From a checkpoint of a small class-conditioned image diffusion model.
Model: 2.94M parameters, 32-pixel images, arch unet, norm groupnorm.
Training: normuon at rate 0.025, 13700 steps, batches of 64.
Data: trained on photos of plants, animals and fungi (iNaturalist), 77898 training examples, 11.3 epochs.
Rows from block 3 of a small class-conditioned image diffusion model, named by matrix and row number. Rows with one number belong to one channel. Each number is 128 + 24 x the weight over its row's rms, rounded and kept within 0 to 255. All counts start at 0. Numbers have three digits each.
After each channel's rows are labels from the 100 images, of 14976 (inputs lightly noised), where the channel reaches its highest value: "responds to" is what is common among them. Only what is clearly more common there than usual is listed. The data: photos of plants, animals and fungi (iNaturalist). In brackets: how many of the 100.
# convs0: first 3x3 conv (model.enc.1.0.convs.0.weight, 96x96x3x3, each kernel summed), inputs 0-95
# convs1: second 3x3 conv (model.enc.1.0.convs.1.weight, 96x96x3x3, transposed, each kernel summed), outputs 0-95

convs0.38:123188130158173122084152149121142111133105085104094119106146114126132128120123061166146166148119152142130142138130118117094120123114125091106125153138183134130113127146126088103134125138106116138116105131105095130158089160097125108133093125155144126125140068079128132149097120159139165131
convs1.38:111080115106121100115116138100126094151144139115183132142110158098161117093166139101117131081165129077124136117169141106153139187073115145104143069123104134125146125157123095110127132094161139140078132138133152114101158133135161128112136111133090119116141132131144146109120128107145104128
responds to: phylum Tracheophyta (29); kingdom Plantae (29)

convs0.84:129107154144162123166113101127098113120056121110090108140118143102126101092106125126130140134109152147144113128140072164133129118138141092157095120119076126118113092121127143120163166115125128101114108124111088127116143116079112103110167097125090076141090144126102119099110115124106095106
convs1.84:104152108107112117135119106118115138065183111119141120124105121181109172153124129103103115147104071144144136109141111103108151144144128135126127142136151123117108151155119122113085135119150095129116102118100148114163055154153121115146051145159159104127123118128114128154143128107143144155
responds to: phylum Chordata (92); class Aves (87); order Passeriformes (55)

convs0.56:116149142147142213151145067116110147130126110120136151133110100083140094101119108123120147109105137152156090152141134140121117089115148121120110152144083148115150077130119138129164107163122131136129088120139131114124178132151121119125166158127121145113170153135170164126133162126108172132
convs1.56:061098120138152140139105094134131107122129138172139132141134104170120138125140123148140078124122141138089162115126129117104135130103145182164111121129127121153103114147126096144087189136174128109092127123116128106121116176088125151103111112094130132111084113121112117074102114137152097099
responds to: phylum Arthropoda (67); class Insecta (63)

convs0.30:159164122131132128131108182119125099084104104115103146185140092125107156143144125161089119128143144150172121118132128124105124146116098176122119155161171116137142101125109104165132092132130156123133140153142161060063141128101123164123103135118127122119157115128136127087125114128085129125
convs1.30:134140122152092139127145155127149147148130094141122117145172095142137106097108102105131177124115107110096093153102141126140118125117119113116180106110148098120133030141093116105149121134102115110108137129107105211113135110123130096136126112124095134120099134141084106141132123147119103112
responds to: phylum Chordata (96)

convs0.68:127125112074135116118084116141109105189138080130120127168116106108103139168102128116103142141102148156135130146149097138144138168167113109111143134114146084114147133124105120136119129183177160171070111153153127133118141177132095174116111144116145124128117138106107139133140155118101124136
convs1.68:149131134148113144117115112116121126129127164136113117128151138169149092094106087124096169146116130107131140136100127117160088142159125096140155163130106135155099166132122116165103094151122049108193118084121143122171103116101103108117136098100129159138120131153157127114122119115082137130
responds to: kingdom Plantae (48); phylum Tracheophyta (48); class Magnoliopsida (32)

convs0.2:153131131146132129091083143125127129079108117175161132158123136117093142097093065173140146154131129158115129160164115119058120130146133159128105156145086095113122141110124118130128112152124151093130130144124081128147118121107109081123151155107150104162152101108144155095105127119132112126
convs1.2:144096125118107159123149104146150145136136130092094143175145109156143116124141145121146096058183134080132131119087114105140107163100165115111137125119124134151168107175140143146163113081141134169108129105119128133101145120152125097165137121142123148113102148171139148145170123101115109111
responds to: phylum Arthropoda (78); class Insecta (75)

convs0.66:144149109123129116097015174140145107133133108147124136120116108148108115116069104146140098148103099139105149155159100130134135118134089160140104140067144128124104149138109134130119134161112096120139123130129138150131141152093083119139108133092144095140145115104148138095135127140108153138
convs1.66:143073104146125087131109130143143150177094149113154127172129126111095118099113155104116106133142111113147118096091126094160137139154141081107154122134137132137118098142122122145214176098125156144111147127130154116138147094143112113137147082152111141138117148159140135177117141145125153148
responds to: phylum Arthropoda (91); class Insecta (87); order Lepidoptera (36)

convs0.27:108160144127146123114117110143126127125111105146101147082079100108106139159132117148124160154114137115127174142144138113129139136136129126109127181135081137157176108135103105140113075070099114047081126158145107118106138144111123101136115152123148129153129102090155145129115136143097144142
convs1.27:078132119138091105122122160104130139120126156129163120136135129099121139135104116168134114146115140132111107096151117146156095133104118139145104083074200140083079113119098117111132148081166150101070125126176144134104133161117140142115103096110142119098143121138098122127116111140125112093
responds to: phylum Chordata (97); class Aves (92)

convs0.54:147114156144120112218099123143121155108116170107088153132123118136133133100137231098134113124148103098123147116120112145145144108153127143123141137131120157125094115142118141126111123121104101099112131135108160121143113137133136091153099133140126154122065172174104122115132131124117126129
convs1.54:126144093102129144052150150107130129179115108118144082136123135124111108118100055116100139107138124120130131132129134119117142127198130132117125127129139138149138138103126146129149114115109125155164131107073118126135114092111129139081080121108130082150159067104097134132116126127153112147
responds to: class Aves (86)

convs0.73:119135118125123128096066122162151073108123099115076162135150081140173122100111095159161132104128141186106125122146138099118129167143139116112128141102115112115143113138122151145160084148122132106110178149154140136132064134106108120142117116134138133112128100115154139089149159114108107123
convs1.73:128090149079137095133156128142110155141123171153161143165089155103127163114116133158153088126165102125078123128151151152183089117142109106160166109099136132099121115119155124131145143109130111145103098113155105119135188100130131138121144083118127106106114139133104142113142116121116141076
responds to: kingdom Plantae (31); phylum Tracheophyta (31); class Magnoliopsida (26)

convs0.69:084174119122101134148139155147130106145086103112131167116097112137149119050128130165101165107115106106111151094112137102150130132103069123115142134131110128132132119164114100098177137162115116113125132091180140148112109144154138123143160113154133142144130121118120095160117169134098101132
convs1.69:140115127088145117108117157123126152102134104155179129109102107107115169161142117123131082109119124138143113143141115094117139116152110152188125167187106089104106115111218128129137140160140106126194132106115117147130130142097130141156113139139092139119127123150109140126111135160111114126
responds to: order: Lepidoptera (33); phylum Tracheophyta (25); kingdom Plantae (25)

convs0.90:119110170098142109127119126110142147106119136180134123153132100155086104065124108159107134092125117110112143170157143081119126150111153100129127137141100101129118111136112099137099125160139149135094109154123131151112082127102135070146133143101171143133171080122148179101132110126115135105
convs1.90:159140104166144127135148140141173116170114125114130161170159152115128104167116139107170116087112139140146140108140126144139114098152149089102172121109052142130121181137121123132115098182166124135118142127171112094177159144119137135107100137147116130160115168123125109126129117121131131127
responds to: class Insecta (72); phylum Arthropoda (72); order Lepidoptera (38)

convs0.58:120129161155146149095090149115150097104132135119121149144119094123142154124128135132131149100106169172158126154133159126120121103179135140078126194137116147098180162131147135126137115157131148123152122154159140096147166104161111118095103127154124132130156087119150136123172158109102090105
convs1.58:110128102137150132111138097142135176141140123190098122138118168118154105124128104175132111134151103119076115144158148151110137123115127121159157119099143095121094111149114129156152102139139113086144099137112113164128119148107121104143144133093121139071094149108117127100101110104185117070
responds to: phylum Tracheophyta (32); kingdom Plantae (32); class Magnoliopsida (31)

convs0.3:125103113129112127120181121151122130066137185152151143141143138139142113105161116134122147132167149113137107086076158174132136122131118093145147159140129101153080113108123110118184168119120123118125141114134143137168116103118145106119091087151127135118141114169185115145140137105149161126
convs1.3:151091113114120125117094132104155122084128078153127130151070074136147178153108120147147118093110134102089129131151068113112155104119138142177096125091131138132134091120121124123099126139128093138099132111096096136102133146114113144146110173111083111095124122116117121164139134141100108113
responds to: kingdom Plantae (41); phylum Tracheophyta (41); class Magnoliopsida (37)

convs0.26:126092184126111134153104138105127118132139155124102113118154198134166109078110163133117097129129134134137160112131089122128166124143141147132136120148124109073090133105115148092141106099134141125144122175097150095121113107124107107175100122098162099137083142149117118164146104122151102107
convs1.26:111113145145080106152108116120147138126154169151136136112095155141150113175144177128172130120099100132141098131113109091151146155126142142137095089133133106118128117130136154125065114147153114121125154151077088074129066135130146138124074126141165120151112128152130137101137148152126116131
responds to: order Lepidoptera (36)

convs0.93:112091095111140085118099147133149129130089119173104137169122160139120102130113124094140181135141115138131113153097147078115117138111146106141156128137121111199120124142119138156191125140129114150150127089137103067098110133102112115111113090143116122133099107094136150110173121145133110118
convs1.93:149092091156113136129128143147120161092167165159093140114113116109134122147143127146114103151139109140112144130098105138137129139148166106112132096114154121097105115148158070142134102146094170098162098110132155152175102100129130114175140159100144110116171171133121116157155125106096156106
responds to: class Insecta (70); phylum Arthropoda (70); order Lepidoptera (47); family: Nymphalidae (25)

convs0.53:119126155152179099132141143147142123129151121125139131082082147116111168154115139111135154138140101077117149128120130153124161148111153112131081108107149119180118188123125070147095153139151103138130108148111074204107129128150142116159140111144101109110113141122115155137123136134114140127
convs1.53:141130158106128019137118153123101152107105127141158131147156136104138080128119132131112142112119099115136113116173134121140119071112114121107136110122106143110119088127146135103071110107115115137106093140095085114189135131125125131077131138122163150115093136123121144116134134141116106127
responds to: class Insecta (68); phylum Arthropoda (68); order Lepidoptera (41)

convs0.0:131134138100114121062102123103162145115123106144164062126121142124112138127135088105140071099109169145122095130112143163106135107118130126123114142115102124140105108075139124106089129145169119129081145133141128131113140113082105123126166149102108149109141092115139108124127058138146129149
convs1.0:109113127141112157118144115137085110133147151110088138119134119130121089155139152123093167145144086120171170101084129130153128144156144106118107112148120141127121160147147116144152090114048166127122148124126127116151121107148134099089115104127198127159110139130107093113108118084100141144
responds to: class Aves (85)

convs0.23:148105091099122049128141156127154128128121134125144149105135111144140171153130098128119168106082116142133128135094139098131120131168127107107168118133117118121138124139154173067142079143130155142103152105120130177077160106090126116120149143124113157118136118139161121109102139110080122123
convs1.23:190092130113124121125129152147093161103129126157118125124127147121096123113122122114136148156143157141148104157166128132124129129104151043115157136136147114121136097129091099119140032157104112120162100103126112109125139088123108137140109159124113134134134117103119139148149140137071139115
responds to: class Insecta (89); phylum Arthropoda (89); order Lepidoptera (46)

convs0.19:114105154094123108063102113076126139130131140129151055125152098130106132097127145164124118084134139157124102092121115136129126132142107124096119145113104133106108114087116124114140119158134122124095096131152167163101174109175140145157120086116146114140099124149098099116097099130101107123
convs1.19:151165127089148131144144149144104133098120116139109130098159139171096152140111130128165145084151118144197129136172114124137100153151155082081145106136094112109137110144201142093136091139110129131123110119138094086099132113132127104127136140126107145133148130113110121109122095117105080115
responds to: phylum Arthropoda (76); class Insecta (71); order Lepidoptera (31)

convs0.70:120125180092117090077113136148105116117097158127117115141103120119137125059129167129129127154130154120132098108131114185147127104101084117123121174135077149122109129123123121101150154130112123129106074138094128099115108159121109131139150087118127108127069128162096114103137132121127155147
convs1.70:099165132089100111108120141152116159145195155110110129124142098128117158135122128066183140117102117129150143108142118123079109127148138151125104130110135103130112127149135138132089134113180111085132156147083126086115073163119133110152085104127087126141138127145148131124129133117128091156
responds to: phylum Arthropoda (72); class Insecta (71); order Lepidoptera (39)

convs0.4:158113122146094126141133127112112138135118108064155129101109134122110132103139147140126121149104159091096137132125131146095133102101134120126128101202128131099088099211134118138111139146092130131116143112100131152127097140060159107123125141161089124123119134134126113171085138119124150160
convs1.4:121172136108109125127066129138139138102136111166112141123127134128123151187128122117093132137136115120131166137145122107143099108184134134104142132169156168124111147119143121131152108140121155165132138140129178102144114103160132186083073116145151111169136138147102125125117123091117185107
responds to: class Aves (97); phylum Chordata (97); order Passeriformes (52)

convs0.94:148110103128130112166102097145102136129122172123078139136131118144142124092092179092115099106161087120135109158096118110116132113167111125116132158147092198136100113099112150129114134115143129093120120124115150115139106126125134125160103164114123109130080180164120095125141173121122106095
convs1.94:116127132116103138098172156091152104127119137141145084139141115190111144112162077122100158125142112176155130124122144138155141138109150115161086114119152071101109108156141110139119102129144150118154145118122169141128142114157135109111131107117100154114151045121128135142109082126144131141
responds to: class Insecta (66); phylum Arthropoda (66); order Lepidoptera (31)

convs0.61:161169098137097108109165099091125129113116146088127088120115148121118143090091168137122088157097167087090105080114126160108133087122117108081126133163124126136121158140108108121098137144133119119122126100110123131139150138085122096138088114083135118136100147172124098138106095118117125140
convs1.61:112114144173124148119090136151105138102151162181086143110121122149138153177100124067139136113104105111184103131149128116127133113167132168110133127210147107142134143145125113134123107133139163129133146140131115128102130181124100126098080137135153145142132128125096144131094141118127092132
responds to: class Aves (86)

convs0.62:168122100120130127132119136116126087100161100115104145122119171117161096136071104118133111136129155132125105115130069162138156154148115104074132174126114124081167145129120136099129137140141131124134106128109096132186161147155083155119143152123160077136150143094122114117147153146116111119
convs1.62:069128140199116101114116161134116151106105153125125123120147086151147154090132144127127128130139110172129109151112125127126100133115144100180107096140133182134103098119155141136112142156097126126118100119088131133070126092109148107098096119108110122090158143159119131080105115106144111122
responds to: kingdom Plantae (87); phylum Tracheophyta (87); class Magnoliopsida (56); class: Pinopsida (28)

convs0.88:122119112158159127142126133148098116121147140161122154087116178122131126080107131093133212103151097117123127204112115113127126120133147151106131100129133114152113088132178099197151141120113089156128130105111121157140129132127111124126134142132129121125129157129099178131122158115105140120
convs1.88:144131123110130089109127155146179154146091120108138129169097093151155150139119117147138069098138129134127136114106127121109126120083106152099133138143129129140123155135099090107036099116120115117094097110092145124198135138133140147135152129126091146128108118142149119135174134158123118131
responds to: phylum Tracheophyta (39); kingdom Plantae (39)

convs0.43:148130109123128117111102125203118122108129099103103211099106110129115114096109099123111135141124117144132146141111122133132140098125124152137094123135126125088086136091132120136128130140111127115127131136112137146115106124133104062140155158084129107111115143118104113130108223118111106165
convs1.43:143170146126088153108127099158092132103104171153121153154134133122133139180126101121094139140139142112124120127097125094163146129161147107123104127138156202131090121135126129143176146119105148146142119137121149121126129098109151220131162115117106150139110136150103114119110120095108155114
responds to: class Aves (84)