{
  "horizontal_flip": true,
  "activation": "gelu",
  "widths": [48, 96, 144],
  "init": "orthogonal",
  "muon_scale": "spectral",
  "adamw_weight_decay_other_params": 0.01
}
Rows from block 5 of a small class-conditioned image diffusion model, named by matrix and row number. Rows with one number belong to one channel. Each number is 500 + 50 x the weight over its row's rms, rounded and kept within 0 to 999. All counts start at 0. Numbers have three digits each. After the name is the row's rms in percent of the matrix's.
After each channel's rows are labels from the 100 images, of 14976 (inputs lightly noised), where the channel reaches its highest value: "strongest on" is what is common among them. Only what is clearly more common there than usual is listed. The data: photos of plants, animals and fungi (iNaturalist). In brackets: how many of the 100, against the usual share in percent.
# convs0: first 3x3 conv (model.enc.1.2.convs.0.weight, 96x96x3x3, each kernel summed), inputs 0-95
# convs1: second 3x3 conv (model.enc.1.2.convs.1.weight, 96x96x3x3, transposed, each kernel summed), outputs 0-95

convs0.37 103:508490514489493471515538424483479461511460453510517532502548542487507508449609487381585463417553584469538438514555532512503496441413557479429471505575361368487576476497537469464455467623474501454465523546500472513500481409507578456532623534547487525478573454558483529482473550526508531469
convs1.37 111:557558527404474552465458545507470497514480438505457462521567471542444467422474568495482494441565462456508536538450424555576532475573477445423552566475314523506539512421510586490455469460565482582454518508421454480492536474546427455498485403563507432569515521482473545490565473490451501566
strongest on: phylum Chordata (100 vs 60.8); class Aves (89 vs 55); order Charadriiformes (25 vs 7.6)

convs0.58 078:463506540443482473493507408531477540399414700417511515423506454489467508499544512482479606519475550512479397500502497487483471545483509465522482581492444475422594467516472562594484533437546506514511483499454545428510442430603593455458521531505502521524474519512450468462507485401499471436
convs1.58 119:521532472389465519528549553482542555458605358522511520412561434479538563514455475470559471486441374490536541517476532469512502533506485477559506462428544526484451454538502538573478497467400370469509497462527433533508600554437504519499377485465473499466513446454495494580457522496508486591
strongest on: phylum Arthropoda (76 vs 30.9); class Insecta (72 vs 29.2); order Lepidoptera (34 vs 13.7)

convs0.23 102:444536421591465638524503552501471556510522480517460487475425401521501511541484513426518556512488455442493449541517485531529416434456445409429370545526545448471481374508583578532549411528506503443448534468516528447602491532501477552541535522515527539503556463414464516522456503471445508460
convs1.23 117:426431462496533462448500460489446382540529541569561531511519463539523477468574565543511376455495518485554651509364500522518594539518512582617528495558495429540446447485522462548537528507445518544486429478584541511504477492489540508503547414490515453496498494514468453508414462425495474556
strongest on: class Insecta (77 vs 29.2); phylum Arthropoda (77 vs 30.9); order Lepidoptera (33 vs 13.7)

convs0.54 180:579474461456489434566517453503525500430589570509448489558501580552440427501436528528519571510600472524533413524452570471569515467453587455522487522487555523473586502542560485483393492621438473399488475447550480450512540474524578426525492449540533508441515519520546461456586474523575543454
convs1.54 064:547456500525472587496441536535458561562523542508519518459417503456500528539527564462471448458503538399584552528467442556445572533509530414452554464574497552504553426460557435450503486439534549515497526463404478604525457444508533550484530542545442489566510620561543503471485566449413517618
strongest on: kingdom Plantae (38 vs 7.3); phylum Tracheophyta (38 vs 7.3); class Magnoliopsida (32 vs 5.6)

convs0.63 090:570528500405553557496495453465460499473552485551471441437469544395483455512506491473566604477487447631522499522558478486528496538426553558562461603442567525600574472531553538470400523456565645486552509512546496487540486424474486528504533516498482425488507483542561462468461433491497434548
convs1.63 119:424531580532463557479522500533484513594435446435500532533469473505537481490402533497500482535523512474355483496403541496487485498530485524562488351516674474548549463537494457493622524448490467539489530524471510511386451571473430542472531487477525457522482506497457510464524536604438474473
strongest on: class Aves (89 vs 55)

convs0.32 091:460469552460531472485542438349428483500469379460535416491489449525477490404484401492482456511461527534489547491513416564501519537440516509478595501527465480451495467635493469501488474497517527496481435470547410529518506477541477481447504421575524416443509455409518562568593407472531544477
convs1.32 114:460530512616507496441511489512496460469522615465498527594500437478506523535600455465510530426455500550530456413569477531431546563463523503523439473500517478612462476488486455533391478586506494516499457525557488490428409526567490473468405482374546525583512492471461490456614498465456577472
strongest on: order Passeriformes (52 vs 24.9)

convs0.80 163:517502537437427450561621558462451477511566659513499416518523559469510471482537538419453460500473520522598540481461460509440486457450461528544485553578478490467472565453455481505528544484506444571530466412545566548585456545550574558434490534507541546573534510586463464490532405550542469527
convs1.80 072:510565506475507505491506500530486522519501475510431491348486466489473468423557495472499641566497495501495481486543486477543477478414507526489433533498527464541490551378491509440386513536473524622523556538563436568504471507566568475539593563570449511453532487541484472587496580496612434562
strongest on: phylum Tracheophyta (32 vs 7.3); kingdom Plantae (32 vs 7.3)

convs0.86 084:502513519561513468561555468447473490580329436486500471565502444476470399504549458450435524556482527538447490468470499508508446492508561486531508466528418519483456424464493463519570460574383551473437490437538437489452568466535542553459669513413486473561555543478443505472497529542454490503
convs1.86 079:534529496500467498447469533508500543554507460467505528341475502518454571441483527528486513536562508534448509474489470361493541419431452517536453455511527395442527517506453510453328539544566509467520492541410384485540454548508516541567493502543485520464443418447506508565518498512585408485
strongest on: class Aves (95 vs 55); phylum Chordata (95 vs 60.8)

convs0.74 089:529550545520517457489565474452473535496394594549576482529488394508460472470538554392510550526498572545411515498613459469434529500524478477564505534497427435454492559496489529417487449542568559506509493589486565536456482499541567418454507462562540513579575519572449521518572453571500585450
convs1.74 073:500468552459468523565492537522500529450597433492391545470435616524595516527498438602514471505495493540524487540447567539517574494413430571581542460440531535494551522572473520510558444487364445524564453541513417493543588564456520488471440535555501494460468449469443507510541547538423505503
strongest on: phylum Chordata (96 vs 60.8); class Aves (92 vs 55); order Anseriformes (26 vs 5.5); family: Anatidae (26 vs 5.5)

convs0.75 123:532512533566536494544436525494496636461523517544476519561541499502465480494455591562538524465509433423405535564499518511502609507502548455567575439564520510528468527483418510559504466457574522549533436600462558442538580489524444507556416587478550527462541544524502579518527532490354496518
convs1.75 091:499411521600475453537476514539552564492435474506549507545580423426463502481553496518479466527478502454376547527495522518493505485544421536548574540471570496415506447456400478518489465533534572447603525537382492571463490526525453505497502499558540573400452530510546464445438520560581569417
strongest on: class Magnoliopsida (34 vs 5.6); phylum Tracheophyta (34 vs 7.3); kingdom Plantae (34 vs 7.3)

convs0.94 114:485415489492507366487525569504537608499504490480480489402600484440519510500517529484494547505459505574509517480449543466435504516498516462530620521505596559482459487469521645518622479514499484507591458450446489646448475441483508464513519517483559548507558513546546509538493484406484509415
convs1.94 144:550500520557523548485516550570439565493523555495433558524474552483514479524463429598484420539512618431474456547516460546515547552458501479564512556405600516523488441526520417472480395489436447443563476456514498458465516418510451437544472577545387525506505508522529455542482554553428425404
strongest on: class Insecta (75 vs 29.2); phylum Arthropoda (75 vs 30.9); order Coleoptera (36 vs 3.2); family: Coccinellidae (32 vs 1.7)

convs0.36 134:509453477501486522478449543387541508497484590475451389485492471455523521419353596428532464461466510474497494505467445512537471518509500496488472487504534411482491542448473528483493519495571494503508514480437536511524511525319419488610485535395460513492472563555512491403543379495496443536
convs1.36 121:414487485515477464476526480497443466501503515550495567501494456552492433462604508466614469434503452530550468492467582548512540529612534491367484572519485558554507498533477482474476482550485485449486615481499478585472395413576543459500475443468548533542501560454455546574409513516476381567
strongest on: phylum Arthropoda (67 vs 30.9); class Insecta (64 vs 29.2); order Lepidoptera (33 vs 13.7)

convs0.46 094:503500552466536475603549604546481488525507469514529572514539520465452498451514511488435560508522458427460467454551429350472524489454543470500471476502506484541483555524572456440476512529484486600505561568645514482388498576496501469461499409534507427516509580511400540524502538587520593544
convs1.46 076:497433491507495556530524490460449610442557508526517516455446598494577538545519500548513556451509524567564513565504509597522406558498513489602604548460517496487441499506508496496562463468533513510562480458329482429551467434445467524465390545434436522442482476470597453540492473459476518457
strongest on: phylum Tracheophyta (27 vs 7.3); kingdom Plantae (27 vs 7.3)

convs0.16 085:478406484504448513520509490434527491576386527578474494474526484486538419542465484498539460574459481498480518504486484543505473477517505515461475453568459497531520417437443456452518432548540568427409602468475469493454441466431501429577587445437441442566425515558452506546448573484472485659
convs1.16 088:584551516407480497512491495517523486450548489513559465473470561564470604451469514451422513443553493493485491457495423428507578378438481538606484471531421439458495497542529452461380557510449525520564389493540484508540486497433504528441455550535603477472559459432493469441581485471535446427
strongest on: phylum Chordata (98 vs 60.8); class Aves (91 vs 55)

convs0.38 133:526544558529466438503397570601486540481514600518512500503505448486440489464427531525465445517529508584528543620562430618477580491506494504478509473464423538456477479507502543565500443595430507525402492568476534528570478484663487444508513473526504403554466518504505519505562536521441507528
convs1.38 076:628504474454458515465536558527503543456598511569409495510584569483422503462524551464490508517569516417493495519472423490507507440544509439488447495495398515381446489463560499579428505537525488483450441513469493539572503438488515502540511462600522596483623515532457487571425546462436463444
strongest on: class Insecta (61 vs 29.2); phylum Arthropoda (61 vs 30.9); order Lepidoptera (36 vs 13.7)

convs0.26 122:558555478525465466507584510505448494518498530466544485525596531510701521558561580545477436478400521467530489426471539485518540479505497547474496479482542491430422544469537386421395580570560451522612492495451518562499502462540544420518514494502481519454495516516555423512569486473490505456
convs1.26 111:464567516522519524455466486549504591540563473517580543523487470527520452467440485526519584603412521494470574520476535497393580524441502462467509520482464621503436453452348561446415410497475369479535465506543544527470560471528457420570440462519512535524477533479556554489495522491491512550
strongest on: order Charadriiformes (32 vs 7.6)

convs0.82 105:519516482507535602470523434443486510535545580548504403503523465484478435597496491421448397556512523569474453494466525526434418550449532472387434479526505500513547500586582440537521526488565485515457552475471556401524527501507575497500462455547559572549501560541550495518545449551387610519
convs1.82 089:371482514411499534511493480403573452586536484526556532588531446544522512496516591467523551521538456548463543497504549511520429531558527502557617420552540446589491488478524569545588562475499544488474469538515487519457428602515503510370506465443485418444507500413502506460509428450534523523
strongest on: phylum Arthropoda (79 vs 30.9); class Insecta (78 vs 29.2); order Lepidoptera (35 vs 13.7)

convs0.72 102:423520482387514472487427505512503448401438466514479535510490483459552561372518544525509499492524490454476513495487531365480477439419470481472495529375519571505430457447495507465430475450542547446528605493552569573561577544632505541578541473460519525490508557452481482505445552494533481552
convs1.72 112:440446507480502575443558428586417498470489577515565584543476465522527454516580454544423568476552566608461551586513512466451547588547560472557449547502525483503417484512493499525517470497530452456477457466473519610504459520432543510519542548443425526462484513558592431431441517524389476488
strongest on: phylum Chordata (98 vs 60.8); class Aves (95 vs 55); order Charadriiformes (27 vs 7.6)

convs0.90 075:544515441483518486464527425503521555545577482452430438438442509461538520420435514379476453498532577434428510445475458540432465466409452499394527509474512524437432477468471518382507463527468550570446423499485599628500484498528451524521437474500548530412458504513571478470465479562464526549
convs1.90 119:501481479530545615617472588530545551500565528521382522499483540500542532652507555604453510506459532535516512540480478446539480534567526442592512484496589514576552514524527434413527481501474521552571475539399423458570483481497497547443405495532541467446499542553469539525463484463456457490
strongest on: phylum Chordata (99 vs 60.8); class Aves (97 vs 55)

convs0.25 102:481436464408543445442458463493484520542506508481466455639517561599360577567455438452479619548469483501485591490520514505450469462444480478421443493434487481510460425492414448466461578627561575569512469475477441527458551499491508508543548483479459516532513467490514503485467490519463481576
convs1.25 146:441551541575517510479511432542488341485514445565463518450542464549534417474471385455494494542462489475458543592468492546545536524517519417534592449476502513538514568498509496535540488465510457578561570473372535538502490407552448457479485498500563473454530466452497457389476437409518514426
strongest on: phylum Chordata (95 vs 60.8); class Aves (94 vs 55)

convs0.43 106:581614506557517560498499546484551535452553498491536507543600579471512544571494507556497597581552484518531511491525447558491486477434467506393496477451507504462509528422483345433299446518491562437499465518506485626519508550532494515521474521514484452536488515507545481474494485539535517488
convs1.43 128:415476504527456475525479496422522498554509511548463477443541519529564407513466566441497583541446485541516523503520531481430533541473526503434540521439573584520491529525321531404564494399640449536480506526505483443520553408462468464533562475524520498474536492448447442456586526445525499429
strongest on: class Insecta (70 vs 29.2); phylum Arthropoda (70 vs 30.9); order Lepidoptera (51 vs 13.7); class: Magnoliopsida (25 vs 5.6)

convs0.28 138:495469454466487522501510584445531471550540480530526436340407473285517517515474489498508512497558500447447516512505466535556514504540521439524489543522446510499489526476587573471504400335352483439458522482516484469494526537521474522494546530455497472524538482504511528501570466482505533487
convs1.28 135:466500455484510507520503612480410676542445573512538508514459544461503565576518555555541393478518552526518453445533514524512486559484552562518470539583546507472505415510543476458563421455481444421435432467577545470469447562515500486472470500466437488440501540589502534532469521601432444521
strongest on: class Insecta (90 vs 29.2); phylum Arthropoda (90 vs 30.9); order Lepidoptera (69 vs 13.7)

convs0.56 093:524493470515470516503546521472545500559439520528492430486503523536436516553532552404444469517472491443552500526472450474495481430593479456491453385436492517491356480416584398531453499357531432508473519471543563521508509540636582452534464539494469437492470552528471449469499474503444553583
convs1.56 096:416525476468497511461489444485528508430529488433516504531592443561537519448454549519537611443600451552453513503467560497494540558467559419471450530482366560500508486503466595404439517435541498375407539465560517539485505504474449505566526397428458439477494483436505502483509517563497460558
strongest on: phylum Chordata (96 vs 60.8); class Aves (91 vs 55); order Passeriformes (67 vs 24.9)

convs0.40 078:477481492474491479544457490526482449458436495415449499493509526489446459436474532421490549489490511431474442447414674475454489485513515462525433454507417541528589502655551471515514504546528486416492514478483462488522553495497519344501505449623468577456477592455516506546494490521491519428
convs1.40 118:506499519518577520515551529476423505557527510505454523504389529467468543496577507534490468463514506477506510530571368551565576486482507527473585520526491425493455552397519506517463488540558566520491442531535394540544435573514468439509559625439612436521508550464528538375562474432463521459
strongest on: class Aves (85 vs 55)

convs0.17 090:538481482539586616532455532488422465510566476461575485533534521483412423566408494504448436513551518520554506435532480504482506496456437570427478448528505488447430461426572603466584507586454499463503561500580472472521459632476475569518561493455545447518486570464528454409435504507532477532
convs1.17 094:469516508464493528483477410497593446561494449576449523641516535626478528468467540482595477483541503494461466521494492495509486513503516485625556497550372484572557533531614508581547569534556476518530407512421529416467453525534525461466478485483484469547422521424453566480481434523473471503
strongest on: class Aves (83 vs 55)